Weights of a small audio embedding model.
Model: log mel input, norm rmsnorm, layers 6, width 320.
Rows from block 3, named by matrix and row number. Each number is 128 + 32 x the weight over its row's rms, rounded and kept within 0 to 255. All counts start at 0. Numbers have three digits each. After the name is the row's rms in percent of the matrix's.
# f: spatial gating (model.blocks.3.mixer.f.weight, 128x128), inputs 0-127
f.4 119:129105025112178171100087082098126114113104109132085125105096104112101069094131143109118092144095059092090099168119083135164154094120110146165126075119134115123108104074101138165191146080077115121141102151121082091106134070166157150123125163144169098056076087145154111087110090147148140150167182109088117129152095111102115093112117102101073077087105130148127109105103094096103097088101
f.5 090:055082070133137117093151119124147109100055091078109177130104139103107108138089097105113072133166143130132138122116113109164106054106079111131110017064112131127100119107111119117142165077114100141077140123107090054145141114177142147157143160175141106060064114148174181180159152151184150119093076128116161184152140165114118094099111136129145143122109137136096098117113114103111119110118
f.6 102:156136133089094125142162133118139181130065155158153220183162134142142137116059102155116035026106134134162144154124135201197181123084093135154140178138109108080088134127111115100135158127070145137127118128141101138173154076097100141157151139163153157132127090167134156152125125169148153151159170127130144203178170191133137096118154133132154145149144176159134144124141143126131151126149
f.7 103:137126084118108072100127136140140125169156189126057131091095112085156121114102108116099079124126088139111119138110065152118140109153107041100075079072057116153176165200074090094117173132102149119086049032109088137133141093081172114107125109117123210176145111114115102128089102164159174109098133085136128137126131139127148104137149173148106129113113136149150130142151111121112112128117
f.8 093:129141116119125149136127123133130055135148128117108181155145075126169140097090172168153104106111120179154122068093069158102132136174127160178111099088082046109134117138073150174205198121146107102127122122071138206096165080089078107130078083129150182179164114132136124148127108069142200114122117109131111138144116157084104107129101135118090150132176184165173146121134119130137120143131
f.9 096:115094076085135170091120087181172113121114149131105177160131125172150147184152126148139123177159169176142081111117078159134130146172073105127102096086116090117092094077109117124121083063134192132105045126116155177136108114140167160148126118134122132131119128102145086073094145127130142151120070029074085127146087113060090075138127135110087130115108082113119108118111101101108092095099
f.10 105:134164073102168179116104109164171130130091115127086151153102130164161110166132082117129082128129124042064045053111129152081131139160131131105064110132120088057099138141143116074114143096179186126103102163129109160148139135116099124132146094140177094070092116141154088071116128151116137173131116087096118104121141153059083071096124123131068085102098105096092092102119124140143139143128
f.11 096:133123063034084120072124106099116134143114151109136107114112101117124084135106065098084147105110131163088048115188220196062088162171118076147104071103085112122165147131109117120133167124152143115139148206150143126134149063080100077066075116112115106135103123142164127145150105109129131170113086101136141130100164115112137113149182167162108143148144138146158147142141150154146108129131
f.12 098:189169173143138126117086094102082098181095105082085127138113131119106119112118118113120177123214186207168140141129094084082108106104069136123128124181143121139121149167167137186134142149153151107117086179140084119118172127095023145156187188140130121104091067116109091152142149150159172180169144160110090097099086139093098105145155115135120126145109126116099099099099122144143102134119
f.13 107:122100074118139117110119043071083116103175128137151197196100117135131048093088097104079141176112064116118079091067094092120065070101085092124117172164113154114088079147133109105131153146127190184150126154137082106097131112132094108099147128128121154120079081184151151160126125107112118061087138121158129122113106107074123136125128119102079098098079107118110103121115110115124109108118
f.14 098:118093077095160123106151145135122128090138177147095121146087110089104076090076132168123127159158105143156166125123120170175126135179146182155127072095130185147150129146176179161119119139153149152128117094139066107122136156119110137148121085135114162166194126196172137108184203186149135129109104113147129124139116147091084087129104117098125087093036069101101062113096076099092120095120
f.15 096:127103119092121109113151152110095104116183194196136107132069070041076076093074124150146103162132153092138131135138097107110174149154125101130092032122143126141094074140130148147101128176118061083155108175218102096110169162169122109151129120150118139141116121158121116157121134134149139136093098124201171128139113099082126128151160127131100081073092147097101086091105101111109106113101
f.16 114:100100029117108148152122123057104078117101132123097085119082102129101144158136136163122122140123159162188149132154110120103150113127144149129138109104069121096027078109152190153105116101057046082133067127130139127099136168121108125170145134144072134160127095118098119165125077070076129102098125128152155135150096085098139094110124108111080108111114126073080077094103096110099113098108
f.17 112:113126148121128148137073087103154078128149129142107129138108137099132177153144142126163106133122142144110054130085066116118072064087084131112176114100098144162054037066033117114088148131088098137106048150130119108075123076125154107152113128156117125150136095126140094112058083036049124142103069089130117088109122109128118111130132126136153143124131113099117128154140119139144114123118
f.18 098:115121117085116124086077099114114144121147141158092168119072143117157159165103103184143110146207089110153140107133145123139128081090087117147165113151136145215100131065124158135081092097041093103142122163223135122073153106172216143148144124122091130132132102121120091113151106046084181178160129100121153116156120114096112082122099089084087147137130153128127116097112104123112121108104
f.19 114:184139114073101152111068083109129095151093087113122132106116107122127169140137150147149119106075102199192104101133151189209228120110125133129134100137095095139117089102127160128114078082082145112082167134126089102101148035085118143137142089086104129126152144137117050095092111127105119124077096083088106089147132115076112090127142133101076119106107086130124144147157138156156160146151
f.20 106:179151138160143149124100091130157129163104124123173166146049136081127135183222118150136141124105120177154079133108103115188177135126155178181191175163114047123143136071127142160108083070091161175096175189130099111118155106149137140159105055117150107102120080134139105164170165118078104124136141112099092083101129185093129136120157174154119133127138136140117170155135145147156125138133
f.21 106:129128087111103122113130097145181136152159144107114111149089057073116097126154074088091129102145126195193080159128083113169124143156180115128089170132107076120180138136151117115124121122099130077043104152122070136126146127104111133104128157179155121087060043059091084079110146115094073107110103092118116055083099116095108118139148165146092098114097118113108113110106109121120100110108
f.22 097:163134113113116148122144119134113118077140126055071108180119131095156160149115087176110133174159124111107062163129052071038065102118083155171137116161111068081156135150128071062056081122076077096078116091112121119096095082121092104138120112106152103125096072054119117116153151142114075159153135128124139102107095115092109152142150156152139097113111125129119114132124135156151106130119
f.23 104:170155106082118127156165164133126092110091133094133163189146151125161145100074144124133151118103061129180151154120067055108144137106093106090085116180153064097080094109100110148093182139095090141114124116062096137145161149134110113102153135100093107145143080081095092131149172144112111123141085106142132101126117130066065075113107136119093070104125154164152151164154181181183165169170
f.24 097:152188092051103107113122092091127082112108128145107124109086129100092095168124136154139140104122123135083109110163104110108126080090109132040057102164128114147158148113096076130105181064019022150170150169109069063144146109138137178129118111143147126174127077105102099119159157131121104146124058106154157134128070119125124133149143148103098096137143137124103110147123139133131110125117
f.25 096:123156094095116146089108127118110077117145164162106140096099202199168121124179165165133142130162156172196190169166138178155154111152138125108167169170132112125121142131099136112117165139083079144170217171114075140167115073153179231174103107165163143109097113131113098150124125165160138147109104154144156143184158174126140136152153172161106113093132160151144154115100124129110108116105
f.26 094:120133154152168194109141147131129138080141141127112155147128106130091032094113166203149215148176173115070067094068076130140182122084134159086077103108139124088095128135099131159171127134112142154187152167156154149142167128173117148147104110077096121126102078102141118144105154135137159099037089104080113127117129112097087065125129134119084118130148162151171144112110101110113121111111
f.27 121:140124130104120163144114109115111121161154152097079107141105131145120123113131133183169189165138096105148110098108088151194125139128102058046082159116084112122079138166156179168132107103096074101090159176175130156145166113134095121129079114110121076083121101086114072050094110035071075086095095112084063077095100109115112093122091111126120135146150137114109134140135114123126105136118
f.28 110:123122151090099102086089117095113140146150105108124115102028078077120099126109099141171175143081056096151112140181143151135083076113099102088179146102156122085111141133116088104103068078098106122099088091119119177166159113121099126078112121127131107101091070101077125155126078042064122135118124136105087084127117131110091094078093131112090103120115125103112114100104086102098083098093
f.29 105:114128112063083120089084111119074079112078072016040127076071110156125114107111146177158210144096074089119121176157130153112162123118100082092132129165155120064099168175104079163131198099123173186179125098132139156132121077103102133114108139120151118144136111131110166174127152156126179163116128153127155156164128144136154164166138156138144112124144143138131138118123126140120123127131
f.30 092:126122117095103167145118120085127096093124151116090120085034056115132109180161184167158136146115118097079055130150126170145182120075083175158136147137178141113117124189138132110105167108133138207155068074121082087079115054100086149141102099133117099147171147160136107156129168163102115133141146109108153158137133133137169130186136145131121119143153170186170156147139147161121077125095
f.31 101:123133100092066068152117098090175144146105123131094134131082114162194139148156143145134116120147154126049085118127133167126109082076080111086139129148121118112131121119117114100113144127150118148073089151144090122085146134105089163110176181168146123119182178179087078114130117092070147112137180123078088201181140103050045036099137133120100118133124119118107109151142146153140130139142
f.32 093:118146081094074097110125110131132134084076131144117112125075157126142091152174152107117126099109141128056116082131174216115094093126092101124142069161155124118049125143073093065072116126108086092124162194155177119111168145162090145112100164105142101095117120188189168109146126161172187131135127173137169178167145123101112113119156167141124122137150162155131168173172169157144129137128
f.33 095:145149034073067164151143132126099099078079095148060094112129104097125138129174125080089112051093076216171129111150137117126124123183150102112110137148129100147103122153110083114129140160124069076082099120139153169097163170117107187135132110180188095119102114170124178206170192147121138144097126103154175124176138152154145140172157130142125114139115130130123135122133134140125100128109
f.34 106:124138000088125097112173157108109096148078110148141124116108098087118130139149149110130135096128078096160158147090073122187189105093085117113106114187150210175113133108071077123174158093103045124142101123161112151124159176119100117105104107126167173187132128153097095174123155109122092172156167131116154114132129129115127096169142132141134092105108150137149120121117093107098099100093
f.35 106:151105120074117076109154122146124110107096098115079083119100084109112157175191203180093058106113136132193160067150098107143175139090133130117100118124132100068076140126096108111052157092157138168084090136066105140126170165149155127125119134143114072100068079113110151169117148089124149165131134119138158190164151127102106125124135127073071094086061105111110110106110121113121110111105
f.36 102:124120105085113091089101111151120099107099085130065108158130147192196121148114133142109122154207149102162156150198149220178143090068132102152153118099088158124085158102095142077098125088073135172096112148105071101143162115095120076080126154180095135124138170136193172166140156103124109130114151155114171203152121155116096090079122135124117098126104121141133149132145127147134070136105
f.37 109:129096078099147123089080098081114123117068105143179180118088086113129127145105117150162150113150141152162118103131108184110120085123098093069100106133052134156135196225146107084117129110103111113139118154127050085112128106113095100101094089092082111171165104107109059121092140122141071067097106068061095103152119130088104084091106145107068101135148136143137124118145145137137128144132
f.38 104:136134112120137122098053138105148166073142167131152145134132116105102078112155164182132120108145125165089110180160106117138183130126093039043085121143132133124100138169136130131170227132149134126169144162126149125155148197173176143133158126093078117214170135086091063142144131089061109084131129077098132158146123107097107103128090140115097106100086079106113100127124134150128133139141
f.39 107:123144065021051042071055077080127147068085092138140141100098055061105065070083126190100086102156138124086097158151146143099154159145089117131114116115133153148093147155109114138144139134084106130124116109101094161129097127104138130087082132138110124150120094168137139146147094089117135105143165124090124121111066119090103105162138141134115107122099122135154116109127121130112073129103
f.40 088:155148120137092081116104133116161083047122100128129111113143121063115072120103075136141107119137126107149100096162164215153173114101118147148121116191174168142146127176139142124133162112112110111115064028050102107144147137125135119192138182112183124119185171192137163128086091068070103105136152071113135089145114181127135115115126145172127129092108128153161150120123130150141115153153
f.41 108:124130076126121107132132108096084098085106080115126111122145134092128124196196176147122157110083075111158137141147150148165155082089104159126139093134138117121123153120101147170073149138134099091104128025074089090103113126150096112135099147125182155150102083128046056108092117135111083075101113116108135156156118111112073070094115100110095097092086090116122108111078083092075098106094
f.42 088:130142051063089080108061095094118111095058107161119122087079102109165127133161142111111176157137099078079135159125074161179164135122094147137086061178194160125068099191109141144119161174154113145095116093094117124146170157153125136109111159136163145099050077163124105139130147089170177137139109090123119153181165145103124109122125156142143142141133122141136138115081094113100088096108
f.43 112:129128116064111125110195122098103131104061125182114137115121115139138135168179183150164148145150114154145112122104147186142144103200168105145055115103177229124118103120156176189147131102142139129066071151106103122151072104106100104122132137106073186149093082133106048103112128072149126111080090095096105118105079083087138109112092105112119104112099106123122118111099092111114113111125
f.44 101:109151122066122119122102122101075098077115144149137124132071093155214122131128132113114122070114106096108072107109058064136128098116142132156102105146147116145029089093092128121158191106149033091080083173128102143134117141129134073089111128139144206188063064117125093111127134125172144160130190159160146126137113147125140111141105118135119117106094134127106095092086103127119124113127
f.45 107:135154134139165104085098119138128181172140125132114141132088079108146205157107140096106103091084083037083112113126067033097108130153147136149132111133103103117098107094097140133139114059134097081145114169175149093065085080146179125100122135145159188195146110072142070143116085062123143093068133075105130123156136129117144081107139161160133124104124129102099107099101111135118124125138
f.46 115:129143134068144093067073124098102144168157113103111150127070059105153151116091143128101110107151159064153164176133088062092125122091118145155154119141088062082081149160164121086034082038116130133127197143083091102116078085130113129114098142137198155176104135126181151156104113092141146126093142103141158154181177160100106107136130122141120131123139126113110126104112117129122117125106
f.47 106:142153173076097067096076087082087131125121094095131107102101130101113097083135104123102092083135139137181137097149095109088134092069106114156111173116081107143139118181177116104062097100090140135110082078081076083135137136179137144095097127117171204170143157166175155178066148121173134138116143135168173179180158154102157137124134168146126178163131171137132125141142113110107087100094
f.48 095:128095134086085117060070111116139107107136134122134169099033134153148108128084064111073126081106161146164140095155091136131131053094135113131115189181112100095134136176159192153105179107077079117113131147156134128117102127132109119105098103051105139165125119158128102148124114117128102070120127133173174108128128132070081090132138150129091127144140134101105109086087091073076075077084
f.49 103:118108098117131096102106119096163149138109126123125161100044110097163163161071116124064096088095100106159114140180124189165207171144096133153101136133113112109065082151150139119114156137087147132128110172139084094123107117138142125113065099102140151159156176172216193157163147123131158122104101116095143114087096107093139146178167192139136122118120149096096102069074078095090116092113
f.50 098:114106123116169104086068080103154102144136114132077150136105100030079138131073072138200116101066072105166085131156068116102113146132120123077079129147204113128093100154166148117088162137135150135112157161147149151100123116129113154122110166152129055113131090159128144116147198127111161150130144123162180167158100132077097106120134136123110105100101099089092099098086082089091105079100
f.51 090:128151122151141140089130137160154103093087132142128208188141113098127063154133113139096086092120111156186111129091096132114113116107052112086100148174177169184110066132168088168151191129137128204143191203157139151087113105146110200160171156182190143118144163155115119116098149174172153140154111159152191155157101115090118085132117136165117095130132125114135121116120114108115114116139
f.52 100:133146042072166148108123090122128059121070096116108151151112091136128088130126126155078128088110104137144139089133111162099154078080112118135170129157119129140157137165133111158148145092123114181191168150113137191188158083150160114069071024145153153131138094086112101161146183137091145164179143161190168176192134162122127096107133126175123095137150138138125122131126161157148142140149
f.53 105:131148101111154140103089095110157119130116101089067088121092133186213150215170129092126172093102090098145098077148095029128104048094091119104118152146111137164168131112121113126131127121121168142120100073114100156115154123160122191185109147200200169152141153114143163160192161121154158136129151128138118124171106182180156116133135126159143136126149146144132143151159159154159114151140
f.54 109:119115095170124089122144115115111125141123100067050050095056144139193116178139123132138173129162155163155105141164139081120191079115087093064094161161064122159181115101144107106125095132174119166109142132104048105084093143136132128186115126182189120117127105175143173179184131121115119121094147143136104109158111086115124110113091114128115126094082130122119099097084098116110091101098
f.55 113:114092087102103086131194143103117149162125112145060050100046081055124072158107054132133139164125115172138103139153180140186184101130149130137134121162083086108173194146082137122142140129131092115098120162106093118113082096180189142135108084105113072085097147160182148143215128119132131136132118121097120133119094103092115096103117129123112120073113112122106084102110112127118116118123
f.56 095:142130117099147076071087106113191138153144158138127113092097038055103097157088084145130135089117111095118114137138144080106166106101130165191143138150049125140127182143135133052138112093131162126067099145115057114119122141132141159074009079088128132146165117135094096135160117176164146101105155129131122129140137152131111086116149192182130148124122140169148110135136142132142138148156
f.57 090:135145145139159046029087099093101103099107117130152115133115074078133142169111099095101136062075119090119110161105078106141158107143105157127174169148094095162183132115128139142142147122168112091106214184091103110114152126148121149109060131118118140144127098075137066133176149115066128103076106074098119106160118096094097068117115153144155177130128149117118062105105112112102123110123
f.58 102:162145159115166136109106131099143158143124127131115146119079120118096125172119096186167180174117132165138106158097069140158130065072070112101113090132121145144076079072097133180152146103152144039095124153169133195156129181204146153087114160139135104101117094115123103097071110101104127144076132079086091096136109095112115122165151145112159186146131156116103067133120124127111059096088
f.59 096:143120153118165112117152186116119136105140130094135135106108140074065094156169095068123138088057071099123107150169131116109123143161122129056089072077082153130080154118082135147128113076099132147142129112107106101111137185227149136097067162152160101071055050193166141154123087117112126160122158092074141179132120128133126091130137160106102136140130159146125123132152131140125077113103
f.60 107:153142129126127109149138167161155145100113136089085151082059088109046120140143098080084117139094092122187125146200107144089133142133157193146136091111132110095054089107132148094066109096140156180105236165168135152171184100134104119095100091066162104133093105167147073146208125124145127117119128116072120163148161112110159132133102104108113132116126151118115099113117115141132088126108
f.61 093:128144042106157141079082096075077147102132155140122203094091094125148116096137155181117108144127109105146139073121134146131191118081128150141157113130196071116126117068089122082079137158137086127126192189112109159167191143162115134155122117117164186111104101133145105096103138138117143144145153124138171158160159179172196172154121091098074091113099121107071080108099103111119127115124
f.62 099:138145104071133115090106104123134163105066112129123100063047040109057077103097093094098135160192172137092111045070101158137128138074059094112067135126119123123117139092077079122085116107165157184126142137102120100144103114119040090108100140145118103139149114128145088087062130103085107141146139138102127102111129151155131130119107102140111128115099152132125115111116092106104103108098
f.63 104:130139065084157181146209133135121109106107121100059125145140128115123126129081071106048079088129168117119162089101162143098134135154096133182186161119131053164128116098094041096098166115121134171108127129154194147137058068116132128119094116105154110089134138177134134141140124126125136141117133112094133168162159171205206185169129129147149112109130159158153123108137137136135105122120
f.64 107:143137069125151125131148134114116096161120165179114119173125121106098107180112106115093110097123088115107139104117139129123131143115136137093150158136139158149109115071110043109101120099106150201092066140114173218150065115081077151104066108088083114157166174142131119131120131114107097123097092097121093109126090136172158133136135115119115104073071119101092080065070071081085087089080
f.65 100:188171076072142110106145121100092070131105141151150119145108120098104093128085117125082094122101092152127088076104137125088141157094115081080143130129148167157125076118156124152141107055107124109152174166116119157105069092098085090050113175142131104084072078133069102092042085098130104102076100093133101171160107114158147127105147126174167148090077153129125117108130106116098109097104
f.66 093:119119125100154179155114131099109061070068157145063072112154182148134104090042064126071063058117162092099107074053119121159141137150126108104113127127150108141082091160153146160127139101101127116157154184150081194118152127124080126088122148116148114141111100170129124111137163166188210165093136151134152152143115148158135141145129126155174139117070121143119118103106098123126136135144
f.67 098:167168092044084076102085085081104063103072117188107135135132118150159142169099133106112089074118175117097087142142139137122097110156144081102089107136116098099053087104088109101060105106098080135131123172148090071078121097072069127104159177154179175154053128142140077093135126125154121151116146118139106153156133117125113136118130137114117112122100163166149147161172145134131140157158
f.68 108:131119175056145139133097056086115093070094151171112108083056065114173121156068111094116090081132124129135081079118104139115119115102096192129113152143105120131117108094094121133093102071081133183166153169139137117102133086143117075060109152134142160187127188167143071118163143124130113111076123094093085097101078099137147123131116111099103112120084109108091083088112094102104107108113
f.69 099:144133098124148108090078153141156089062092110149164192181104040052150071146148141127132137091076052085082079072080084118092099112141095150072068138103109126144079108095048122137109138087108123124150136092124113167140190133125074097080106097108139115134078118142075124145151134109153180144109138100143127125136147147139118138173139107107099080104118128166150158125117115136135124144148
f.70 113:165159085102134128090148161145131134125097155124145138141086073097117116079110181224181135074102086088094100070068071116090103091076152151097090133120127093170087119117055128180090173145123152160178192154127165177173178127126108130105102111109124142100075106121088125110110084091153110103092135144154158136156153177171151115166157111092094107129132138152128130144132104120119093100084
f.71 110:119124028101147086108083104081103086115139185181151132089086068088080117145134155162142142070104124084080060104101117163114129130136122105129148154134088134146093105145099104149077180165189152145079099065129170124112155115092082134118105091089176167141104133145065057153113100115123101118120142135186149083098060091097129129089106102112119136114085121136139134138141130157156134150138
f.72 091:126139099074096115068091115071090126100109100165103080123072091073123123107084116198214162078096144186186166179153106102067093148134161132135133140147121115140106142153110154141104143120125102135123143117058071110172201144116121195147184129159176119113094119153143125183128139157173156153121146096065083103132131116107106114158146133142151168160147152152119144141127118122115086100083
f.73 098:148138076097109126099103083087096124106085112133109174148066052017111067105104106139121115118096117137130163122097112142063124115101086119084098107167146116094044151171126057123122156134137100110086149133101137115098146153090106135079118152153163152116133054086092122194134107107131147178108118111077079098112092094079103084094113134140122115122081092084114109141152121132123128137131
f.74 086:151142125160160139084067120124074073085055116137032110165077182116138085166122114065139119121145157142123156122156158094062109146126165113119120025130111079198123156153087144165099111093119129108088172125107082133066085069122130168084140161116165154130155170153150112165111105102120176191126143140124156140134132104119111113114137174135149142164105138135152113142146121131107093129099
f.75 090:137157042133160146101146142083110131115161129121124151172110134154153131166148084059167097151168131104110130143153122114147156112096132108076136131142127080195076097150136095167110168156051071037081118134081107115103135108144181170137125084040115140125161178177046061101092105155101130137102141125146131158154125098135149102106105125104108117113118173135145119168144106110097098121102
f.76 097:119156088080139162112105107082146137122162187161116110101127128097123059156135083051117130122114098091120076127159099111122108117139146136126131072127153155149083068065063089118123075127112141108083117123115134111134121140177160209148173187158175136122055104148103110082074101158133138135102126073106107132118047072100145130103098121096083062088087155145125115145138119118117092126122
f.77 099:149174130106107140114130144134148149164139141149115101115114145135139037062092137152127153118151075118153100115150175186209233101102145147179166135135127120104073108106110110154135161192083036102114153121124109065090101053166154162192159192152149156178152148137128138114135123118123191176121105115137157117150118119147177138158153122103112090118096135116117122127149129144142104147126
f.78 106:122095141126143141128119122148094126134077081149169111097111074090070066096089076061103145126149153203229127126150158123126075071142124132139127124116131105079019088101103109127177159113104125162142130174163112123163132119128163180151146181147173187147091108130122147144149159130078112147150142151116090090085068087084091118145168172134136138115079114114120129138133119132133115125120
f.79 103:110122098104131126067127151155126124159083083140128122154099088129153113064109073123174121163153090123148099143174118144141119069109127166141131113166191156104071146135084091133190163190137102157108188136099063066104146154153071153137146169154142098046089114147152147108102119120070067125140154134118088118110105068039090095143173185139119123107113147119124131120117100130124107123102
f.80 101:121125157120161142070077107108103108116093118086066123090026104135105110091108079122157107148177152189181154177125068113098089084140105072103124095108136150155150180129081081117173142137147166173129126149153157174151130069091084143102090146185225179157142152156107099175177121106101114183129123124134130149139151136077115134114102127143125125126128115101107113118106096119115103109100
f.81 090:125090127161172149070107102131157150128083131066056117106083087147144119139116111121105159086098078140137129141115104156065053132108176133097111122121072110184157138075062143110096145128069084107118118085098096134162131093106112131185200143135183214204161128132110074102145139115146117141110125118120135150122111127091104079130148128123096081080069105104124099109095090112133117121114
f.82 098:096073071129148121117131182173121095102065121111119195145111095137149137140137122117139136127110083097158117114182093117080060101138220125114138168104059091122126071112139115133071094142143117154101135161117111158187116075127136085109106100069140190215170132207145134099102107140124102176177131133158122122137129156106135076119088090152131121108108146126123092098108093096102093104113
f.83 117:119109064125093090092142118106050063071033092102111134079092103116111120142140120106075099127109104108153110098114053091071067056082156107129148138083056100123080063064105125150137074117118138153157147129132106131109146132133101107164137045052157133131137153153130119144093126108112097110100097146156120147136112160158179108129133104117117136114105139132118113114114100113103101111107
f.84 100:159147121106095083060130156099094073099071072097123156127070114096146126120113097062042116148184127081114124128160084127075079048080127096112132134115094096132123173087093087092095138144132158169146127056089085125146174105102120085140097091100153177208184147116124127130105132117131112134134151161192144136139133160161157113142138129127114122126128177165184149145143129143130113124123
f.85 103:143119137071129080059134127078123111123089101104117130138134069100116105064102142079084111151164141119174151151128066098080092075118062072081149156173129154135110134129147133115143131175123110077091149163159126125135153096138170190203142171236191139189157147136154119139173155080160122150094097098133127136134079143109162100125153151122115135129099122131166154121105112119117092108096
f.86 101:144123083115174162156124118145165132145092139126101119092087054104116120104091114079105124134136139134138117145096068111091074111097053054076147112080162115128083137102073035082169160208072109086106171145117125138151135075148167192117136193147149171192121100128135118148158141144084133162110125097086146132151140117149138108135127151147129119125143138127136107085074066107136136135145
f.87 104:136148064117154149124079092054097113116067148085090126106072043086128081083084123122111076088109095127134129176155126157118100107082087104165201129113158110100075140133080127110188166150092106109143172126116105158141121138148160129131151155182105087133178158188180142150145133161115171174127156092123158122128134130133138156161111125074110116094073102123109141126102091086088108090093
f.88 111:153128101101151123168128111081071074118096138114128161139091098084130106065036068081157192138113104138144141151142106155159092082067065108137138088122140123133107130107086110063146116123118144154132109086129130159152195178132164149125120113136130170169143155121133149200187162173092155183132137116090119146156144128097100084113161159096102100096102112114088099104094089099090083083097
f.89 096:163130125092114130138091100114096052120103115157139128133061113068042117105109132106192138157125073129191193200177128175196149089086137148185165126097112106163135080135131113093141106145085105158156094119132129129146115131105161151162178146111136173173106091070112139191204134081108158138089088087124123129155170190150151149150111126131118112118132154153141133130126143156147105141118
f.90 098:105105132156159189139108143134123069149111103100163131142106143106131131087116126143122051137146124140215120124099073130119140120140109113063071130158126130147104111153214137092118095104076060036141074048108164151102117122124102118126119112138145144131126108102120143161193195155131119097086113105098125135134150101082108079114105106104058099108097085098104130120115069073124091119108
f.91 098:166120138158173195102094107065094135136098124115155106076122145171165138077077112132119077138147110128179124164136086120080133140189142112101051065078085088184125109131144114153114113124110113062117118079102117152096090058159157136139133077148124157135113080105107112148189220169134115106111080073161141145146139152141086090127180175095092138154128132101123132109107114137149111136120
f.92 098:177167138111167138140163134114095133122104138123179145085166128157157158111092106137095083160154143096112125188174186234139200178193105092148118173156151149134103078147163151102080128113117111072097151173127157186138140084128133130136152104143136168105092099179175143135138186151131103124112177161163152126115128142146112098093125187129107144157150151157178167155164176166168141160156
f.93 106:120099076091112104119139149098086139157127158127096150135151092148152164218172105109113125098123066072137142149133125156099061108129165142188158149143134160116118134121096070114060077075099104076155189142116135173129075083141138128155112121083138163179114111146147148108107130155160104118110076067129143121101089086098081053115087094077061068104092108116106112119131126115112124129134
f.94 110:137122103094116106108106127139147104135114129097137155141138072118152148098108114044057101169117093059079115144094092113146130153130101135120113135134130161136079091089127118117058052105137135131099139089066049075095083127178164138154129141137111109133103089091113175118125121070079145156108086108124126139171140142103072085096097099115098106088119098100090076085077091094092081103085
f.95 090:103121071109082122080114106131134119148066104124153164111136138134121155155132185123116132173114089104143053093096102164115089183186156119100091088114139149160102056074140162177091085130167137104106140208124093189113120101092106174194185133128158197129057120066101094096114097123143189165146105143122118131176126160119118117149117129107111114090080109152090112119109102128118127128136
f.96 106:164129050051103132086069096128129088158135112129156117175145117127134103062084119095157095140160103125111123133114096120110069114085070124120113111141111109093117151144133179172172132132183152124061080131120095082066057095109112225156131148195143182135081133193169170178157139116092131174127092101081148155164123150155125135138118150118102141121114136134102103132135108119107123131115
f.97 086:143145155055145161075121102085112091142122103116116159149128144152181106058131151174161145118133092149132128065120116183178111164150105132119083113158093154077077114131146158193209141111161058112111143178170134131137152122150109159079132144153135153123124124134159126124133122127080073172161188147170180185215160139136139105118064128067102149113154167114127120159160148138116114128120
f.98 106:110076086085149188116146122115035074158136152135113100145154134140127128084147092114128078085119115160147060144127105150104111115176168086106127166113095143139099122150131130090175171139154077096106098154107078136132069128127113192127129140180166123078097143109117135084146117109141113129054162177128126158142099101103140103103124078064074090097101124097095113121095078086064082099087
f.99 086:151106114088094096080115144100107121184182155126143130146110095121098144126133112122168116080050060126100044144187143204118137131144162097140106127094135159131083167166140192123094085079113069084124133162121069097125104099113089124105089116103147184127079129136179156131147129140122115135075129094173182155189130085057123119144176154149106147158164174122130103143120100104112119123128
f.100 096:121122108074070076045102117086112133132142135069126102129126113097060099121136094127110085127114052115188146143127155160158112130130110113090098150135118170159092138168153126122113102141141153132152132092129062116093096119171134089105066172186163153085072090119128131084158131105149161100103125093122166143153120065073080051109084063129110138173183121160133137145136091098109102122111
f.101 092:130131128112054085145151112101099150149147164133135182167171134135149173175141162142111041105150091130099095238192132133088157145125160171182102084107136160149131127132146109126104105165137148159174145145143096128048071076146120095130063144168103080090090108185155158084180098111140121097100148108127141136137132076075077078106144135135108121110113106120114144122137121107093128125128
f.102 100:134138168089070073076127099079079133161168166165161157114113154076102175157123107136140076131123125177122127153159151168156178169133089107111091115166165159109130121141163136103068118088115100124158124149149131126111127143134124067136101129172142164132099140200174189174155139127143144135109139094066160113180160093106123136134134114081052110139126113093096122120116085092089058071059
f.103 100:142159213117088065050088078101147119118159118145125140153168173152133152143114078144129080118110134197150091089083096132132187194094098201172095124135141097112114113119160135128117163162177094114130091103126165125133155136105116104141133161170159159072066141185162178171136131136140114151110133069045096086099153133172152112102084158140115142117133122104113087130108094107122132124140
f.104 111:109132143091091096069117187197143115114131113094081077081132182156105117178121092151120111094096078139144079139109140210178104162142094112124089070096136126134117105102118098115087120140097048104145148141160195129097122140098086109116106107164128112086052173153124159116118111142127141158116137106061090072136105193142136120137137147141113107119104136127137172164134115106085064084076
f.105 108:143110093099131118110155143145125113132122115173152098107125159162149076147145087111118084119125099130163119103145155187178156131111088117079064067093148158131135146158156146081097138195187076112156149151148116078108097107089087079141159135191197175156094102154152111095099094107102125111123104113091148056141145140121202106126147119122099116107126135154128146109090085078055081072072
f.106 106:102100093071128124105138137182144132144131077120098104125142167114123094120134046094117102125132132176153135083145151146134146111101081127088115108119152130108125131150095113102142143168141117115136111146137119103113080099115152143152166148155161158126074123123137122145131078122096056090132152134090135117135111145141216177112105141132147151098114137156158081105081049046042063043040
f.107 110:127129071093118080114124140177164158162121109124136087070109114140152128138096055141191111107170186170132147136180171178073102124150108118118080114147157132069129148177160135126123156171133139169109119164210164125123150122111135185138123120170116135094056078115173151160130081147092074099143145135067130136133092141107115154135130148145121124138137142148145103074077060080090083088087
f.108 102:118139060098154121097101118145162140195179136151152109126186137086129129171101051146189130116145117107114142111085130139094111132152154107113127120104078127080093089110087088094087126125142158173199190149213196168143181174089124138116104164161176148063062126088121127170145107135126139142135140111059157123114111120074117082138152101160075144131140142114104121102104091119139145132139